Weights of a small self-supervised image encoder: num experts 8, 10800 steps.
Rows from expert 6 of block 3, named by matrix and row number. Rows with one number belong to one neuron. Each number is 500 + 25 x the weight over its row's rms, rounded and kept within 0 to 999. All counts start at 0. Numbers have three digits each. After the name is the row's rms in percent of the matrix's.
# up: expert up (model.blocks.3.mlp.up, 8x256x256), inputs 148-184
# down: expert down (model.blocks.3.mlp.down, 8x256x256, transposed), outputs 148-184
up.201 326:513465535451479515489476490504502502529459511510523490522496488509505478453568490474501477499503491503501545489
up.211 419:514497509469467469518488470513491506501480446529529504521515497488527519448520528468481513474500516460516546527
up.213 337:507449531446518484496465480503476488501480450523518529541517496502491533435539514479497492469522518481494492549
up.217 030:530479520480523494516484485498501495513483494507530507542514502498521505378540513494501505491496480496526528539
up.223 399:506465548473496500502477480526511475499476493539537497523499493499485548478533540478520502495529528501518499546
up.238 127:495462519484507506490477481506464497523474459524546507506476468485504506414534506480512518473497491477517521565
up.253 043:517473492476489501503447462499521486507484482519551478496511490494520508435539501493497518445469523479535552504
down.201 453:492496492525501473499520462552513492504493483468507476507517521495488520501476519469489531483505474527466522424
down.211 473:461519516501484491487487514537482489491525483482491459501477535484502478473515488475503511469492510461526494450
down.213 344:524481551473505465449518514535476492491539508495553525461450499486492490484482522508471554465502488493461520511
down.217 033:531472552455505495455484543531474497474501493525498503493488485461537490453489472517477492478495534497462511531
down.223 359:511473506509534489436520502482481500493519491483530507476475480462503540491509506523512513477492480477511530525
down.238 102:493526536502472498487522515511532489400477522467506465480502520495503494556519522502501526475547507518488517493
down.253 066:499508509511483543483478533475486473510468493467501501529539487550520473506511541532476528521518516529511500505