{"model": "self-supervised image encoder", "dataset": "photos of plants and fungi (iNaturalist)", "train_examples": 45211, "image_size": 32, "crop_scale_min": 0.4, "horizontal_flip": true, "translate": 0.12, "color_jitter": 0.6, "method": "simclr", "arch": "vit", "norm": "rmsnorm", "norm_position": "pre", "hidden_act": "gelu", "head_dim": 64, "fused_qkv": false, "bias": "all", "qk_norm": false, "parallel_block": false, "inner_norm": false, "moe": "soft", "num_experts": 8, "moe_every": 1, "expert_mlp_ratio": 1, "slots_per_expert": 1, "shared_expert": true, "patch_size": [4, 4], "conv_stem": false, "layers": 8, "width": 256, "positions": "conv", "pooling": "attention", "projector_hidden": 512, "projector_out": 128, "projector_hidden_layers": 1, "temperature": 0.1, "residual_init": "scaled_by_depth", "optimizer": "ademamix", "learning_rate": 0.000415, "beta1": 0.9, "beta2": 0.95, "eps": 1e-08, "beta3": 0.9995, "alpha": 4, "max_grad_norm": 0.5, "max_steps": 10800, "batch_size": 512, "epochs": 122.3, "lr_schedule": "step", "warmup_steps": 1080, "weight_decay": 0.3}
Rows from expert 1 of block 5, named by matrix and row number. Rows with one number belong to one neuron. Each number is 50 + 15 x the weight over its row's rms, rounded and kept within 0 to 99. All counts start at 0. After the name is the row's rms in percent of the matrix's.
# up: expert up (model.blocks.5.mlp.up, 8x256x256), inputs 172-214
# down: expert down (model.blocks.5.mlp.down, 8x256x256, transposed), outputs 172-214
up.181 098:53 29 76 51 54 47 57 63 43 56 82 41 72 50 29 46 73 47 49 31 42 80 42 59 36 58 69 65 39 50 61 50 54 54 49 68 45 56 52 43 43 54 41
down.181 098:35 62 66 40 34 51 53 55 44 47 33 34 40 35 59 75 49 75 62 65 44 28 74 50 53 43 62 48 46 52 44 58 50 56 58 39 66 52 32 75 50 35 41
up.182 086:62 42 31 49 33 63 12 76 63 58 89 51 52 19 63 62 57 46 59 63 33 41 58 55 15 43 51 29 37 35 64 40 42 58 49 57 52 60 33 48 63 37 48
down.182 092:51 41 37 40 37 61 55 49 37 49 82 62 35 35 57 24 76 45 52 53 46 49 64 56 66 62 30 60 57 56 65 42 44 34 61 68 58 80 62 35 66 35 46
up.183 092:53 38 46 51 47 67 73 30 38 47 39 50 68 79 73 55 52 40 82 33 26 59 54 39 40 53 48 59 15 58 49 36 43 33 36 72 54 36 52 45 43 72 54
down.183 096:51 53 44 31 46 25 43 74 42 41 85 71 44 75 29 54 51 46 45 62 72 48 99 60 67 51 31 35 67 30 51 68 66 46 74 50 38 62 46 57 65 60 50
up.184 091:51 67 26 38 47 46 55 50 68 57 40 39 29 49 25 37 80 54 33 41 60 29 51 81 67 69 66 46 59 39 35 54 59 26 39 22 69 61 67 63 80 58 59
down.184 093:38 36 66 50 57 67 73 50 52 66 33 64 70 29 48 42 48 37 66 61 45 54 20 10 75 51 47 80 74 61 55 53 28 47 66 52 41 63 49 56 41 47 46
up.185 098:38 52 34 60 26 76 51 40 29 55 21 52 12 62 65 54 50 39 36 61 41 45 39 63 39 47 39 53 61 48 65 41 50 74 44 47 95 76 36 58 51 32 54
down.185 095:66 36 44 18 55 45 67 26 49 77 94 68 82 50 27 59 58 41 43 43 71 35 39 33 58 34 65 41 44 24 47 69 73 47 33 50 42 64 47 70 50 60 64
up.186 100:48 63 70 30 56 28 71 18 42 51 30 55 38 45 53 24 52 56 36 44 72 31 49 58 51 70 32 67 55 42 27 89 67 30 38 51 45 49 50 56 61 49 59
down.186 100:51 45 48 41 55 46 63 63 35 52 49 73 64 32 43 64 54 46 67 45 48 14 30 27 51 10 47 63 69 23 67 51 43 63 70 19 51 35 29 63 67 45 26
up.187 118:42 67 78 51 43 57 66 63 41 40 62 27 22 29 32 22 46 62 66 59 43 52 69 47 43 55 53 51 38 70 42 40 47 60 58 57 54 34 16 39 59 49 61
down.187 103:64 63 46 32 54 51 76 34 64 58 61 65 78 44 70 53 47 75 51 37 63 45 66 41 53 35 60 55 36 42 38 98 59 42 87 32 35 30 35 69 65 51 52
up.188 093:57 50 42 60 56 44 63 37 42 56 30 58 38 75 60 40 71 53 57 46 52 68 45 51 58 48 66 54 72 55 26 54 63 13 39 37 27 80 66 38 60 67 54
down.188 089:49 31 54 61 68 57 58 44 58 52 70 50 69 46 21 68 53 34 47 30 48 50 31 27 61 55 62 26 48 42 46 43 51 52 56 41 61 26 50 61 59 60 36
up.189 092:51 49 73 50 60 51 62 50 56 54 24 67 85 72 74 56 55 47 77 44 63 63 32 36 36 36 75 52 46 59 33 61 49 36 20 79 32 35 32 38 58 59 24
down.189 085:59 38 52 44 58 24 48 59 42 54 88 78 33 60 34 45 52 36 54 41 64 54 83 71 43 70 26 59 60 57 59 45 50 59 72 54 32 34 59 60 48 47 43
up.190 090:48 55 69 37 57 54 44 36 62 51 95 56 39 21 35 45 39 80 29 45 42 48 73 36 44 53 50 49 50 40 65 57 59 72 63 58 32 47 35 52 58 42 41
down.190 091:44 48 27 35 42 49 44 59 79 44 32 58 66 48 88 74 56 52 73 59 43 37 61 36 37 29 48 69 31 46 47 77 46 43 39 44 74 49 38 57 58 42 78
up.191 091:48 56 37 45 59 73 42 58 44 54 31 62 56 62 47 60 78 70 29 43 33 46 42 52 34 64 73 45 62 42 56 59 62 81 61 37 53 44 33 48 53 30 48
down.191 091:32 50 40 65 41 50 46 41 73 64 60 65 51 68 46 53 36 26 78 72 58 40 16 36 37 39 38 63 53 61 48 35 54 53 25 64 67 47 78 48 56 59 67
up.192 102:51 47 68 35 48 58 54 50 73 61 83 54 80 21 46 58 57 51 54 42 55 42 66 37 43 42 45 28 48 11 50 56 65 59 71 43 22 29 39 50 62 47 46
down.192 102:57 52 71 46 31 62 59 22 34 29 22 54 59 31 66 39 24 41 58 40 21 49 40 33 19 33 68 84 82 61 57 58 71 51 54 48 71 43 29 47 84 47 51
up.193 091:56 43 67 34 68 43 33 68 53 44 51 68 90 58 68 25 63 59 55 32 43 67 38 42 52 55 83 36 49 50 40 64 65 59 68 38 27 40 31 27 67 45 59
down.193 094:37 63 49 43 35 43 41 46 66 61 59 41 31 57 53 49 51 32 64 54 50 31 52 56 35 63 43 70 77 71 49 37 64 57 42 59 35 24 69 51 41 51 48
up.194 095:52 72 75 37 46 55 51 91 55 53 38 49 60 45 18 38 47 73 73 29 40 72 28 57 29 47 49 47 26 54 46 76 54 54 70 53 46 28 37 46 43 41 34
down.194 092:29 55 69 47 41 82 41 40 50 53 43 40 44 83 77 76 32 59 54 61 45 46 90 29 67 49 39 31 37 58 42 63 35 55 22 64 57 57 63 40 54 39 31
up.195 114:38 70 48 59 39 73 65 29 35 45 59 65 63 40 54 41 35 56 51 44 52 57 55 19 42 55 64 27 54 34 75 71 51 63 31 39 64 35 39 45 45 38 59
down.195 101:50 65 38 63 46 28 61 29 49 59 85 41 56 43 53 41 49 35 56 55 40 51 49 40 58 51 60 48 36 44 46 67 61 72 57 61 45 59 54 71 56 38 74
up.196 082:50 38 53 39 61 32 72 24 27 49 15 44 48 70 74 29 49 20 39 26 58 27 33 38 51 63 36 65 58 73 45 75 46 47 40 54 43 49 37 60 47 61 70
down.196 091:61 37 45 35 67 36 46 73 63 64 74 63 56 49 10 62 60 47 60 60 59 60 53 52 40 70 62 45 60 36 43 24 84 70 65 43 31 16 62 54 60 61 41
up.197 073:55 51 52 64 44 53 43 55 48 49 30 60 65 65 49 40 45 47 60 51 66 43 25 75 52 64 65 38 52 52 65 66 40 63 58 44 12 53 61 42 36 61 48
down.197 084:47 48 48 23 57 45 33 66 64 47 63 57 42 91 49 44 73 41 49 69 67 56 66 40 51 53 56 61 78 47 42 37 48 41 75 72 36 40 65 40 64 59 57
up.198 085:39 41 44 37 39 53 38 37 70 43 46 58 85 55 47 46 57 39 66 40 52 38 36 69 37 35 55 69 39 52 33 49 55 41 39 52 26 44 57 23 52 55 70
down.198 088:75 61 70 47 73 38 74 62 29 41 53 32 44 68 35 38 52 37 58 55 41 66 74 65 66 58 35 51 56 44 22 66 57 28 80 59 39 21 33 77 53 61 47
up.199 134:49 41 72 45 31 46 36 77 54 39 47 71 68 68 44 40 57 70 71 36 36 57 55 57 26 62 56 38 39 59 58 46 64 53 84 52 75 42 42 40 39 32 53
down.199 118:37 56 46 61 18 59 59 62 56 54 46 42 57 68 61 84 21 66 58 20 28 41 56 22 40 39 19 43 40 67 46 49 46 32 49 79 66 34 60 58 16 39 32
up.200 123:55 53 87 48 36 48 57 64 37 42 74 58 55 35 24 48 39 77 65 56 44 57 61 45 44 51 46 45 44 49 47 33 51 61 70 51 57 39 56 52 53 41 37
down.200 113:29 66 54 68 44 62 37 48 60 70 32 46 61 59 60 35 45 26 57 51 41 54 63 55 46 55 48 40 41 53 63 78 54 49 61 51 50 47 65 52 42 43 59
up.201 092:72 33 36 51 64 54 66 30 25 56 93 66 39 48 52 50 55 44 57 59 17 59 42 29 33 44 63 62 26 30 58 44 51 33 46 62 71 69 53 57 44 60 58
down.201 098:38 76 42 38 23 56 46 64 36 49 39 49 57 27 26 45 42 80 54 67 69 67 77 76 43 52 29 43 41 62 50 46 62 53 68 34 54 61 32 37 66 46 51
up.202 090:48 74 57 46 18 63 61 46 59 52 32 83 39 47 61 48 33 60 31 30 39 31 46 36 29 49 44 47 21 37 37 74 66 62 53 54 59 50 20 67 41 46 45
down.202 086:51 78 27 32 49 45 48 53 61 66 86 76 54 69 58 58 62 60 75 44 46 44 89 32 41 28 48 41 73 30 51 94 64 61 68 50 36 13 58 21 72 70 40
up.203 075:60 67 66 49 16 54 53 37 46 57 15 45 44 46 77 47 42 24 43 22 63 56 34 53 63 59 57 43 65 53 47 44 35 56 73 55 49 44 55 75 62 69 49
down.203 074:53 24 22 36 66 38 21 55 58 46 99 69 29 63 45 47 78 26 50 67 45 56 59 47 44 64 48 47 64 42 70 30 56 66 41 62 31 58 67 26 77 62 50
up.204 107:44 44 85 55 61 34 70 49 51 58 74 08 51 37 35 20 55 58 63 79 83 42 64 60 50 47 49 42 34 28 45 44 50 46 39 47 50 41 48 36 49 42 37
down.204 106:35 57 62 60 23 53 57 34 31 38 30 62 55 35 54 59 03 60 59 37 54 46 39 48 32 33 68 57 59 74 65 58 52 55 71 52 67 56 49 69 69 35 43
up.205 115:43 50 27 44 47 53 49 63 16 44 58 55 42 47 54 40 72 37 68 48 21 48 45 36 53 69 47 55 58 67 65 55 58 44 57 75 59 75 27 51 41 42 68
down.205 117:63 60 42 42 73 42 31 57 59 37 51 34 51 40 53 59 76 59 45 75 56 61 39 76 31 53 56 41 58 52 81 55 51 39 61 34 32 47 62 37 50 57 55
up.206 121:46 69 30 60 36 61 44 39 38 50 70 58 49 28 55 40 49 59 30 59 27 61 43 39 48 59 80 36 37 55 98 62 53 73 37 37 72 56 47 46 48 31 64
down.206 109:23 60 46 56 48 41 40 21 54 47 53 36 42 56 44 50 51 21 59 75 39 46 34 38 53 62 35 47 46 62 33 49 55 59 25 74 62 61 49 67 49 38 77
up.207 131:33 41 74 36 46 44 49 71 50 41 47 55 38 58 35 12 47 63 82 49 46 51 68 60 34 46 34 36 56 45 47 41 51 40 70 55 77 30 50 30 58 52 56
down.207 117:68 68 42 51 38 56 73 77 49 79 41 31 74 55 44 96 56 60 61 42 42 65 64 40 19 44 27 41 32 41 48 46 42 34 53 71 42 49 50 73 25 50 34
up.208 109:59 44 52 42 45 47 66 52 35 49 67 39 46 37 44 38 80 38 60 65 28 68 78 56 26 71 57 49 43 45 44 36 57 47 59 68 67 66 36 58 41 53 39
down.208 103:63 53 45 59 32 60 52 64 25 62 65 17 57 38 55 64 55 45 52 84 38 65 57 77 40 63 48 47 28 56 67 50 51 41 73 34 62 54 63 38 58 39 86
up.209 093:51 53 48 61 39 47 66 31 27 46 26 47 15 66 67 17 54 60 42 35 44 30 27 44 46 66 40 53 67 41 86 73 59 57 23 23 64 45 70 37 38 25 65
down.209 093:22 50 45 66 63 39 62 58 50 55 40 56 32 57 15 65 45 28 56 62 77 56 41 61 47 50 33 52 55 47 40 23 29 52 68 59 74 57 64 56 45 37 62
up.210 092:62 15 50 63 63 53 59 32 50 51 80 56 88 66 39 63 46 57 61 53 28 62 29 18 36 38 82 57 32 38 51 60 66 29 46 58 38 42 45 36 28 57 53
down.210 095:35 41 46 81 49 42 45 58 29 46 55 85 37 50 31 37 43 36 69 54 41 51 68 69 62 70 14 59 60 61 60 29 44 52 81 60 42 41 50 64 41 20 55
up.211 106:54 60 70 36 35 62 48 75 39 56 52 60 46 42 48 50 38 68 54 51 57 82 58 61 39 54 27 31 58 36 59 40 58 55 47 64 50 45 42 44 52 46 39
down.211 093:52 83 57 27 23 74 40 67 56 64 09 60 65 39 60 70 57 58 47 38 61 52 57 42 47 42 72 60 30 44 28 87 44 39 67 33 79 36 27 45 62 35 55
up.212 128:50 61 46 46 43 38 33 57 33 44 57 32 45 44 51 66 76 59 31 72 49 47 66 74 41 64 37 55 46 39 65 37 48 66 52 38 71 69 46 49 66 34 49
down.212 121:53 59 57 20 32 63 96 66 54 56 64 43 77 28 59 52 60 48 77 61 86 57 45 52 53 65 84 35 24 56 40 64 43 34 53 67 70 58 37 37 67 67 55
up.213 105:52 35 37 33 44 17 67 34 23 42 69 72 51 40 70 41 58 33 62 57 44 39 37 64 49 40 69 59 63 67 54 51 61 17 65 41 30 81 33 46 65 62 62
down.213 100:45 64 32 52 54 57 45 56 33 60 44 78 64 50 32 72 42 41 32 70 52 62 69 48 26 30 39 36 50 40 34 78 64 47 56 41 66 53 42 62 55 39 52
up.214 102:60 45 63 59 75 36 69 41 30 44 77 75 70 54 45 49 64 64 64 43 51 85 32 39 33 48 71 30 48 29 54 42 55 20 39 54 44 73 55 35 49 75 42
down.214 110:39 45 58 83 16 39 34 44 33 40 55 61 40 40 27 53 43 30 45 58 37 42 67 69 63 63 37 31 58 50 47 42 54 42 76 45 82 58 56 58 63 21 71
up.215 098:49 66 73 58 77 13 58 57 52 58 59 23 40 62 13 28 63 57 78 57 65 52 59 79 57 69 33 47 68 65 44 34 40 72 76 43 36 33 59 24 75 62 46
down.215 088:46 56 39 34 66 68 57 47 55 49 30 66 51 46 57 66 28 64 55 45 69 30 28 51 68 33 70 55 54 53 45 70 37 36 45 46 46 38 41 86 34 43 47
up.216 084:54 62 33 42 44 35 37 49 37 40 17 40 39 82 72 48 52 44 42 47 56 50 38 66 31 54 60 64 38 74 61 44 57 71 63 43 46 73 66 50 46 41 50
down.216 092:70 50 66 30 76 42 34 38 58 93 71 67 64 61 30 41 44 27 48 61 51 61 43 35 64 48 64 39 45 37 41 74 55 57 46 50 57 22 42 50 71 54 73
up.217 084:59 37 45 60 58 25 65 28 38 46 75 47 61 64 47 55 34 43 57 63 37 70 03 35 58 40 60 55 46 51 41 33 57 33 47 70 25 56 45 53 47 61 39
down.217 088:45 57 62 44 47 38 41 59 38 51 34 75 52 58 10 55 39 31 52 31 71 73 67 68 56 75 30 59 64 64 30 50 62 67 62 45 38 45 39 76 42 38 69
up.218 100:32 51 52 36 11 54 19 59 31 38 39 44 28 30 66 44 41 56 70 50 24 12 59 49 42 60 25 43 50 59 87 66 47 44 48 47 61 57 51 54 46 47 80
down.218 085:53 74 53 55 40 44 71 67 24 42 35 36 64 47 56 69 45 56 51 65 44 51 69 70 59 64 51 31 39 45 60 70 44 52 55 62 61 49 64 77 47 49 32
up.219 119:55 39 35 46 56 40 67 33 27 50 72 63 56 51 44 49 75 38 70 75 62 33 62 48 49 59 55 58 57 64 50 63 55 20 39 20 41 72 49 40 46 50 72
down.219 117:76 28 25 61 65 51 45 49 17 64 57 20 66 04 65 61 59 52 47 62 26 57 41 65 41 40 62 48 32 39 66 50 47 28 74 26 54 69 60 32 46 41 69
up.220 101:50 54 42 58 59 46 27 59 36 43 99 38 44 37 63 37 47 64 55 66 23 88 36 42 62 54 62 52 26 51 63 46 51 64 44 55 52 65 27 55 36 20 63
down.220 098:28 67 54 33 22 41 36 65 69 52 16 64 32 68 37 43 57 36 79 61 81 44 76 41 32 63 20 50 70 68 50 52 43 56 60 70 68 46 48 13 64 37 65
up.221 108:44 59 43 50 39 57 39 40 40 45 47 70 57 41 55 52 47 65 39 38 19 42 60 37 35 57 55 47 18 13 81 81 66 59 14 27 65 65 34 49 41 40 44
down.221 117:25 43 06 38 57 81 31 59 72 43 55 53 63 58 50 61 40 68 47 36 48 43 41 25 27 41 37 46 47 48 45 46 62 59 33 54 50 62 47 31 20 68 61
up.222 102:64 46 48 66 26 50 31 57 64 46 60 38 61 45 25 81 41 66 34 60 35 46 52 70 35 50 30 60 20 59 46 21 47 42 61 52 43 54 51 42 40 59 54
down.222 103:44 48 42 34 82 49 67 50 59 46 49 71 56 58 58 38 58 27 57 55 66 71 64 40 71 71 77 52 50 45 39 66 44 51 38 63 52 67 45 67 44 81 63
up.223 092:49 44 33 65 26 84 24 58 50 45 41 45 69 50 70 61 56 44 58 55 54 25 59 66 48 53 75 49 00 37 69 42 57 41 16 47 45 44 42 54 29 48 51
down.223 087:74 48 48 48 60 39 63 51 59 49 55 53 28 68 44 00 59 46 52 48 59 58 56 55 37 75 23 70 79 29 34 62 44 44 66 78 44 37 62 50 54 63 29
up.224 107:45 39 61 50 53 48 55 65 61 37 26 32 67 68 71 55 70 60 89 48 59 80 72 62 43 58 28 64 39 49 38 56 51 42 62 72 56 35 24 43 50 39 56
down.224 106:38 61 56 66 52 77 28 48 26 41 45 16 48 50 64 36 25 57 59 38 21 58 57 46 44 55 37 39 31 44 42 73 53 50 68 51 47 44 50 53 59 27 59
up.225 100:51 47 56 28 82 59 58 28 50 48 68 85 42 49 41 37 25 52 43 66 71 36 62 29 54 44 57 60 68 54 25 84 52 47 54 55 14 63 31 50 54 49 65
down.225 086:50 63 15 46 49 50 37 35 60 29 17 52 32 37 52 71 18 64 27 81 46 51 49 45 30 28 44 88 25 59 26 46 68 43 35 23 34 64 33 73 55 39 37
up.226 098:36 42 79 62 51 27 77 34 54 45 65 41 34 26 20 38 42 78 52 50 60 53 47 56 66 51 52 56 45 51 62 78 59 56 57 40 57 32 35 40 61 31 41
down.226 100:30 39 48 53 38 55 65 41 38 41 27 67 50 45 61 81 35 58 62 61 58 26 46 50 46 52 52 68 57 62 58 36 47 51 35 49 57 68 32 79 29 29 62
up.227 115:41 60 55 47 52 43 54 56 51 42 36 55 24 39 45 35 31 41 40 58 63 39 66 51 55 44 62 40 34 55 66 42 39 44 32 55 34 41 52 34 65 68 52
down.227 113:45 37 70 39 45 57 60 39 40 47 32 59 68 56 59 55 48 64 62 38 49 58 59 56 44 70 64 48 33 61 47 79 49 45 67 63 45 45 33 56 55 44 47
up.228 098:41 50 26 47 15 77 34 65 40 50 13 63 42 90 56 72 52 57 42 42 26 62 38 50 31 62 59 58 63 61 73 18 65 74 60 46 59 64 61 55 56 43 53
down.228 095:43 58 33 62 52 59 23 58 78 80 85 51 70 70 51 36 58 32 51 48 47 38 22 35 49 43 44 44 45 45 36 58 47 40 32 66 50 42 47 51 38 70 57
up.229 115:49 66 70 38 30 53 42 65 59 52 84 78 66 31 61 74 59 58 36 53 43 50 82 46 21 47 56 46 23 14 40 50 64 47 57 62 49 75 13 55 55 53 46
down.229 093:31 64 59 46 23 67 40 41 48 39 43 69 53 49 71 40 38 62 67 39 55 59 53 31 29 44 35 61 59 57 58 83 45 29 32 51 62 37 41 12 64 31 49
up.230 094:56 54 67 51 15 67 56 76 37 50 40 37 57 48 54 42 65 40 83 43 48 84 24 48 49 53 55 60 54 49 39 45 49 62 27 68 44 49 27 56 44 52 58
down.230 091:63 62 45 27 74 32 26 36 46 51 98 73 37 85 73 36 52 21 53 63 69 49 98 54 48 64 16 33 51 35 67 56 51 53 42 78 47 46 68 20 50 24 49
up.231 121:50 61 29 35 53 56 25 76 62 47 20 40 48 60 65 44 85 45 56 47 61 61 81 49 63 71 47 53 63 66 80 29 48 72 66 28 55 53 66 39 73 64 44
down.231 108:21 58 50 49 40 82 60 58 73 63 62 46 47 57 71 20 30 28 55 45 69 35 36 28 55 44 62 49 59 38 39 59 23 43 46 65 58 39 50 35 56 70 37
up.232 097:54 62 32 56 21 80 32 83 80 46 44 72 74 76 80 55 65 50 54 37 41 51 48 25 38 60 68 19 54 56 52 22 37 61 49 27 77 29 57 28 71 52 42
down.232 096:22 68 41 54 62 45 45 34 72 48 77 30 25 70 44 40 64 35 53 49 49 17 56 46 44 44 55 49 62 50 39 70 58 42 71 55 40 37 73 43 51 62 56
up.233 089:42 47 51 57 04 55 74 52 59 49 23 39 16 77 71 53 32 38 51 65 72 36 52 48 63 49 66 37 50 59 39 37 47 51 49 43 60 59 42 58 50 69 52
down.233 090:54 45 40 26 89 35 42 41 49 58 84 66 54 47 46 43 77 59 23 44 50 36 30 49 50 68 71 62 87 45 75 63 58 58 68 48 24 40 80 34 48 71 70
up.234 081:56 55 35 54 36 49 65 32 34 43 33 29 24 48 77 34 61 28 35 38 65 36 39 54 64 71 47 49 52 65 43 58 41 33 69 60 45 50 45 62 49 47 56
down.234 090:68 21 52 30 66 51 53 50 31 71 62 56 57 46 32 49 67 43 48 44 41 56 58 36 55 22 38 52 59 42 58 47 61 51 26 35 61 66 51 29 60 67 42
up.235 085:43 46 62 57 38 50 41 37 21 37 49 61 43 32 53 47 46 63 57 37 32 38 55 65 38 50 61 39 27 13 82 60 68 46 28 41 61 65 46 40 47 32 64
down.235 080:49 52 45 39 68 77 64 38 55 71 38 59 50 44 55 37 44 69 38 27 47 53 56 13 45 42 15 63 60 42 34 69 47 43 24 67 22 60 49 49 18 48 48
up.236 078:41 57 54 68 19 62 66 41 49 45 19 39 25 71 48 39 34 49 41 48 74 45 43 59 62 61 51 55 47 56 60 55 41 75 44 38 54 60 42 64 33 60 54
down.236 083:41 46 49 33 83 48 50 51 70 50 73 81 55 66 48 40 71 62 43 51 68 27 23 49 45 61 60 56 76 46 48 44 61 69 72 53 43 41 65 48 61 71 26
up.237 109:57 55 16 52 56 43 28 98 63 53 61 60 49 63 71 42 88 61 63 66 41 61 48 46 50 69 63 27 48 63 66 04 48 65 66 31 59 57 45 39 63 37 41
down.237 102:20 71 52 48 19 63 44 32 63 63 40 38 40 56 60 45 52 29 63 70 66 42 42 37 47 67 56 51 62 69 60 55 48 49 26 74 60 61 67 38 36 52 59
up.238 089:62 50 53 50 74 27 47 16 47 44 71 42 34 29 52 19 33 42 42 54 76 32 22 61 81 47 33 51 66 30 66 75 47 41 33 38 15 41 72 33 53 36 50
down.238 090:38 28 60 44 44 58 64 61 34 53 26 57 38 50 17 60 46 40 67 48 47 62 48 58 47 64 52 74 69 58 49 01 41 70 62 62 48 59 49 58 49 39 61
up.239 109:50 48 41 62 52 35 45 38 33 41 54 39 36 66 54 49 61 41 41 64 40 30 62 54 46 59 30 47 57 47 54 45 54 46 57 41 77 44 55 40 54 40 55
down.239 100:69 62 62 30 44 69 77 66 64 69 49 27 64 24 59 62 63 59 80 43 64 68 58 68 56 55 71 26 28 50 42 54 49 29 58 41 43 50 48 46 49 43 66
up.240 096:56 61 47 24 55 58 40 87 42 43 89 69 49 46 41 63 58 72 58 54 31 58 52 51 20 59 45 54 43 47 66 24 56 90 85 46 45 43 27 63 58 47 50
down.240 098:58 49 20 31 23 70 54 45 55 79 55 36 56 42 86 39 50 14 71 76 80 46 61 44 51 48 67 53 39 45 31 58 46 44 12 58 74 73 48 38 65 63 72
up.241 105:46 46 51 58 51 12 66 38 46 45 28 49 62 73 75 52 63 42 58 53 77 43 79 65 23 68 27 65 57 81 67 59 45 79 66 20 69 38 50 27 39 33 37
down.241 096:62 36 47 30 61 60 53 56 40 45 87 47 67 29 38 64 26 46 36 36 73 33 30 36 56 32 70 37 27 29 26 53 70 54 35 29 63 34 45 68 60 66 50
up.242 130:30 67 53 38 38 44 35 50 41 37 58 48 45 44 56 47 43 52 57 46 35 22 39 50 45 47 39 29 71 43 59 63 65 57 41 56 76 33 47 22 65 38 83
down.242 158:56 61 56 28 59 44 56 48 59 43 45 46 70 61 57 73 56 54 35 70 49 71 68 70 48 59 58 44 43 63 47 48 41 49 71 60 50 49 74 64 61 48 40
up.243 097:45 51 44 50 30 67 32 78 71 49 37 59 56 79 85 56 42 40 58 43 37 11 53 46 33 65 51 43 21 45 56 55 49 56 48 58 68 48 49 57 42 54 52
down.243 097:57 61 47 30 62 44 77 49 40 51 71 61 38 56 29 47 63 58 47 54 60 40 61 54 36 21 46 71 78 30 40 63 46 46 79 38 37 28 70 35 55 70 47
up.244 098:45 48 49 65 54 42 42 52 65 42 28 18 39 73 53 32 28 38 34 54 52 41 47 69 42 45 39 43 54 50 48 38 52 69 32 54 66 44 57 39 50 22 43
down.244 099:37 55 60 29 55 55 91 40 43 55 51 69 49 43 54 54 59 38 49 58 86 40 12 52 64 58 81 42 47 53 41 44 41 41 36 55 71 52 58 53 66 60 60
up.245 097:51 73 39 36 70 22 25 63 47 51 59 39 21 61 72 47 67 44 48 42 45 64 40 52 48 76 47 30 51 59 42 36 61 47 40 53 43 56 77 41 66 65 46
down.245 106:43 56 59 48 35 42 32 56 55 64 62 50 55 25 44 46 60 18 69 26 55 58 68 43 71 45 56 18 58 36 19 51 39 54 47 63 60 52 28 28 58 44 48
up.246 094:45 58 75 67 61 32 80 27 51 45 45 41 32 53 37 19 43 67 73 52 76 58 35 37 65 56 46 52 34 32 37 62 50 22 44 56 41 52 63 46 47 78 39
down.246 094:53 38 76 46 58 42 39 65 38 50 38 40 49 52 31 77 51 45 35 44 38 49 53 51 71 68 73 41 70 47 74 24 57 57 68 47 48 51 56 44 62 32 52
up.247 083:51 53 49 41 35 47 82 47 39 58 04 39 52 63 52 44 46 24 28 45 52 35 39 64 37 75 32 71 54 73 32 77 53 49 63 66 64 70 29 78 46 44 49
down.247 090:69 45 37 30 60 35 57 48 46 76 85 93 74 38 47 51 60 59 72 48 69 51 57 46 49 04 49 61 58 28 64 53 66 82 30 21 43 42 42 39 80 62 42
up.248 088:57 52 45 35 60 35 48 46 52 55 99 81 63 43 39 52 87 63 46 66 41 77 61 76 46 77 43 45 66 54 62 64 60 60 55 43 23 33 34 38 69 39 51
down.248 091:34 36 29 44 35 77 52 35 30 50 29 10 67 29 63 46 40 31 51 57 39 29 29 33 39 38 57 61 37 55 60 37 42 48 52 61 78 76 54 59 29 34 79
up.249 075:56 64 48 42 44 57 55 64 56 63 50 27 34 53 70 31 49 22 37 61 76 28 70 69 56 82 51 42 41 52 61 61 41 56 66 43 63 58 44 86 37 54 42
down.249 087:40 29 44 19 51 64 47 44 59 68 67 76 41 44 40 28 75 74 43 56 64 61 36 41 55 31 45 61 81 45 70 41 42 60 47 48 50 66 59 28 77 67 36
up.250 102:43 69 55 26 53 59 43 48 47 50 41 47 30 28 69 37 36 48 71 63 31 37 53 43 32 74 21 51 21 43 68 73 61 49 32 50 70 45 25 56 41 57 49
down.250 101:48 59 55 38 50 57 74 50 42 35 48 27 85 64 50 60 50 66 69 64 48 69 68 46 55 48 57 50 44 57 37 72 44 50 28 68 59 73 36 61 41 27 49
up.251 103:57 34 68 55 63 53 47 49 60 51 95 67 59 36 42 43 65 48 56 69 42 48 56 43 33 39 66 33 31 21 49 35 47 56 58 43 59 60 48 44 53 33 38
down.251 109:40 73 65 69 11 52 49 30 34 38 31 40 40 50 55 16 29 45 57 59 25 67 57 57 30 43 38 63 68 81 80 52 47 40 70 54 58 52 70 57 59 18 46
up.252 100:49 36 61 50 55 29 49 36 29 45 46 60 25 26 59 27 44 35 60 80 54 47 44 33 56 43 72 51 66 57 77 79 45 20 57 78 61 61 51 55 47 45 53
down.252 101:45 58 35 53 46 50 46 34 41 70 39 63 81 41 29 74 24 71 32 56 63 60 60 55 41 55 52 59 41 66 47 68 70 63 48 33 32 62 54 62 40 40 57
up.253 110:55 71 66 55 32 34 44 72 54 49 40 58 42 50 33 55 44 74 61 50 77 62 42 64 40 42 40 19 64 56 32 32 55 65 63 59 62 45 59 33 67 61 40
down.253 088:43 45 33 31 72 48 31 40 29 45 46 35 45 35 62 52 82 41 27 51 47 64 75 37 61 44 54 62 42 53 72 51 34 62 59 57 61 79 74 12 47 25 85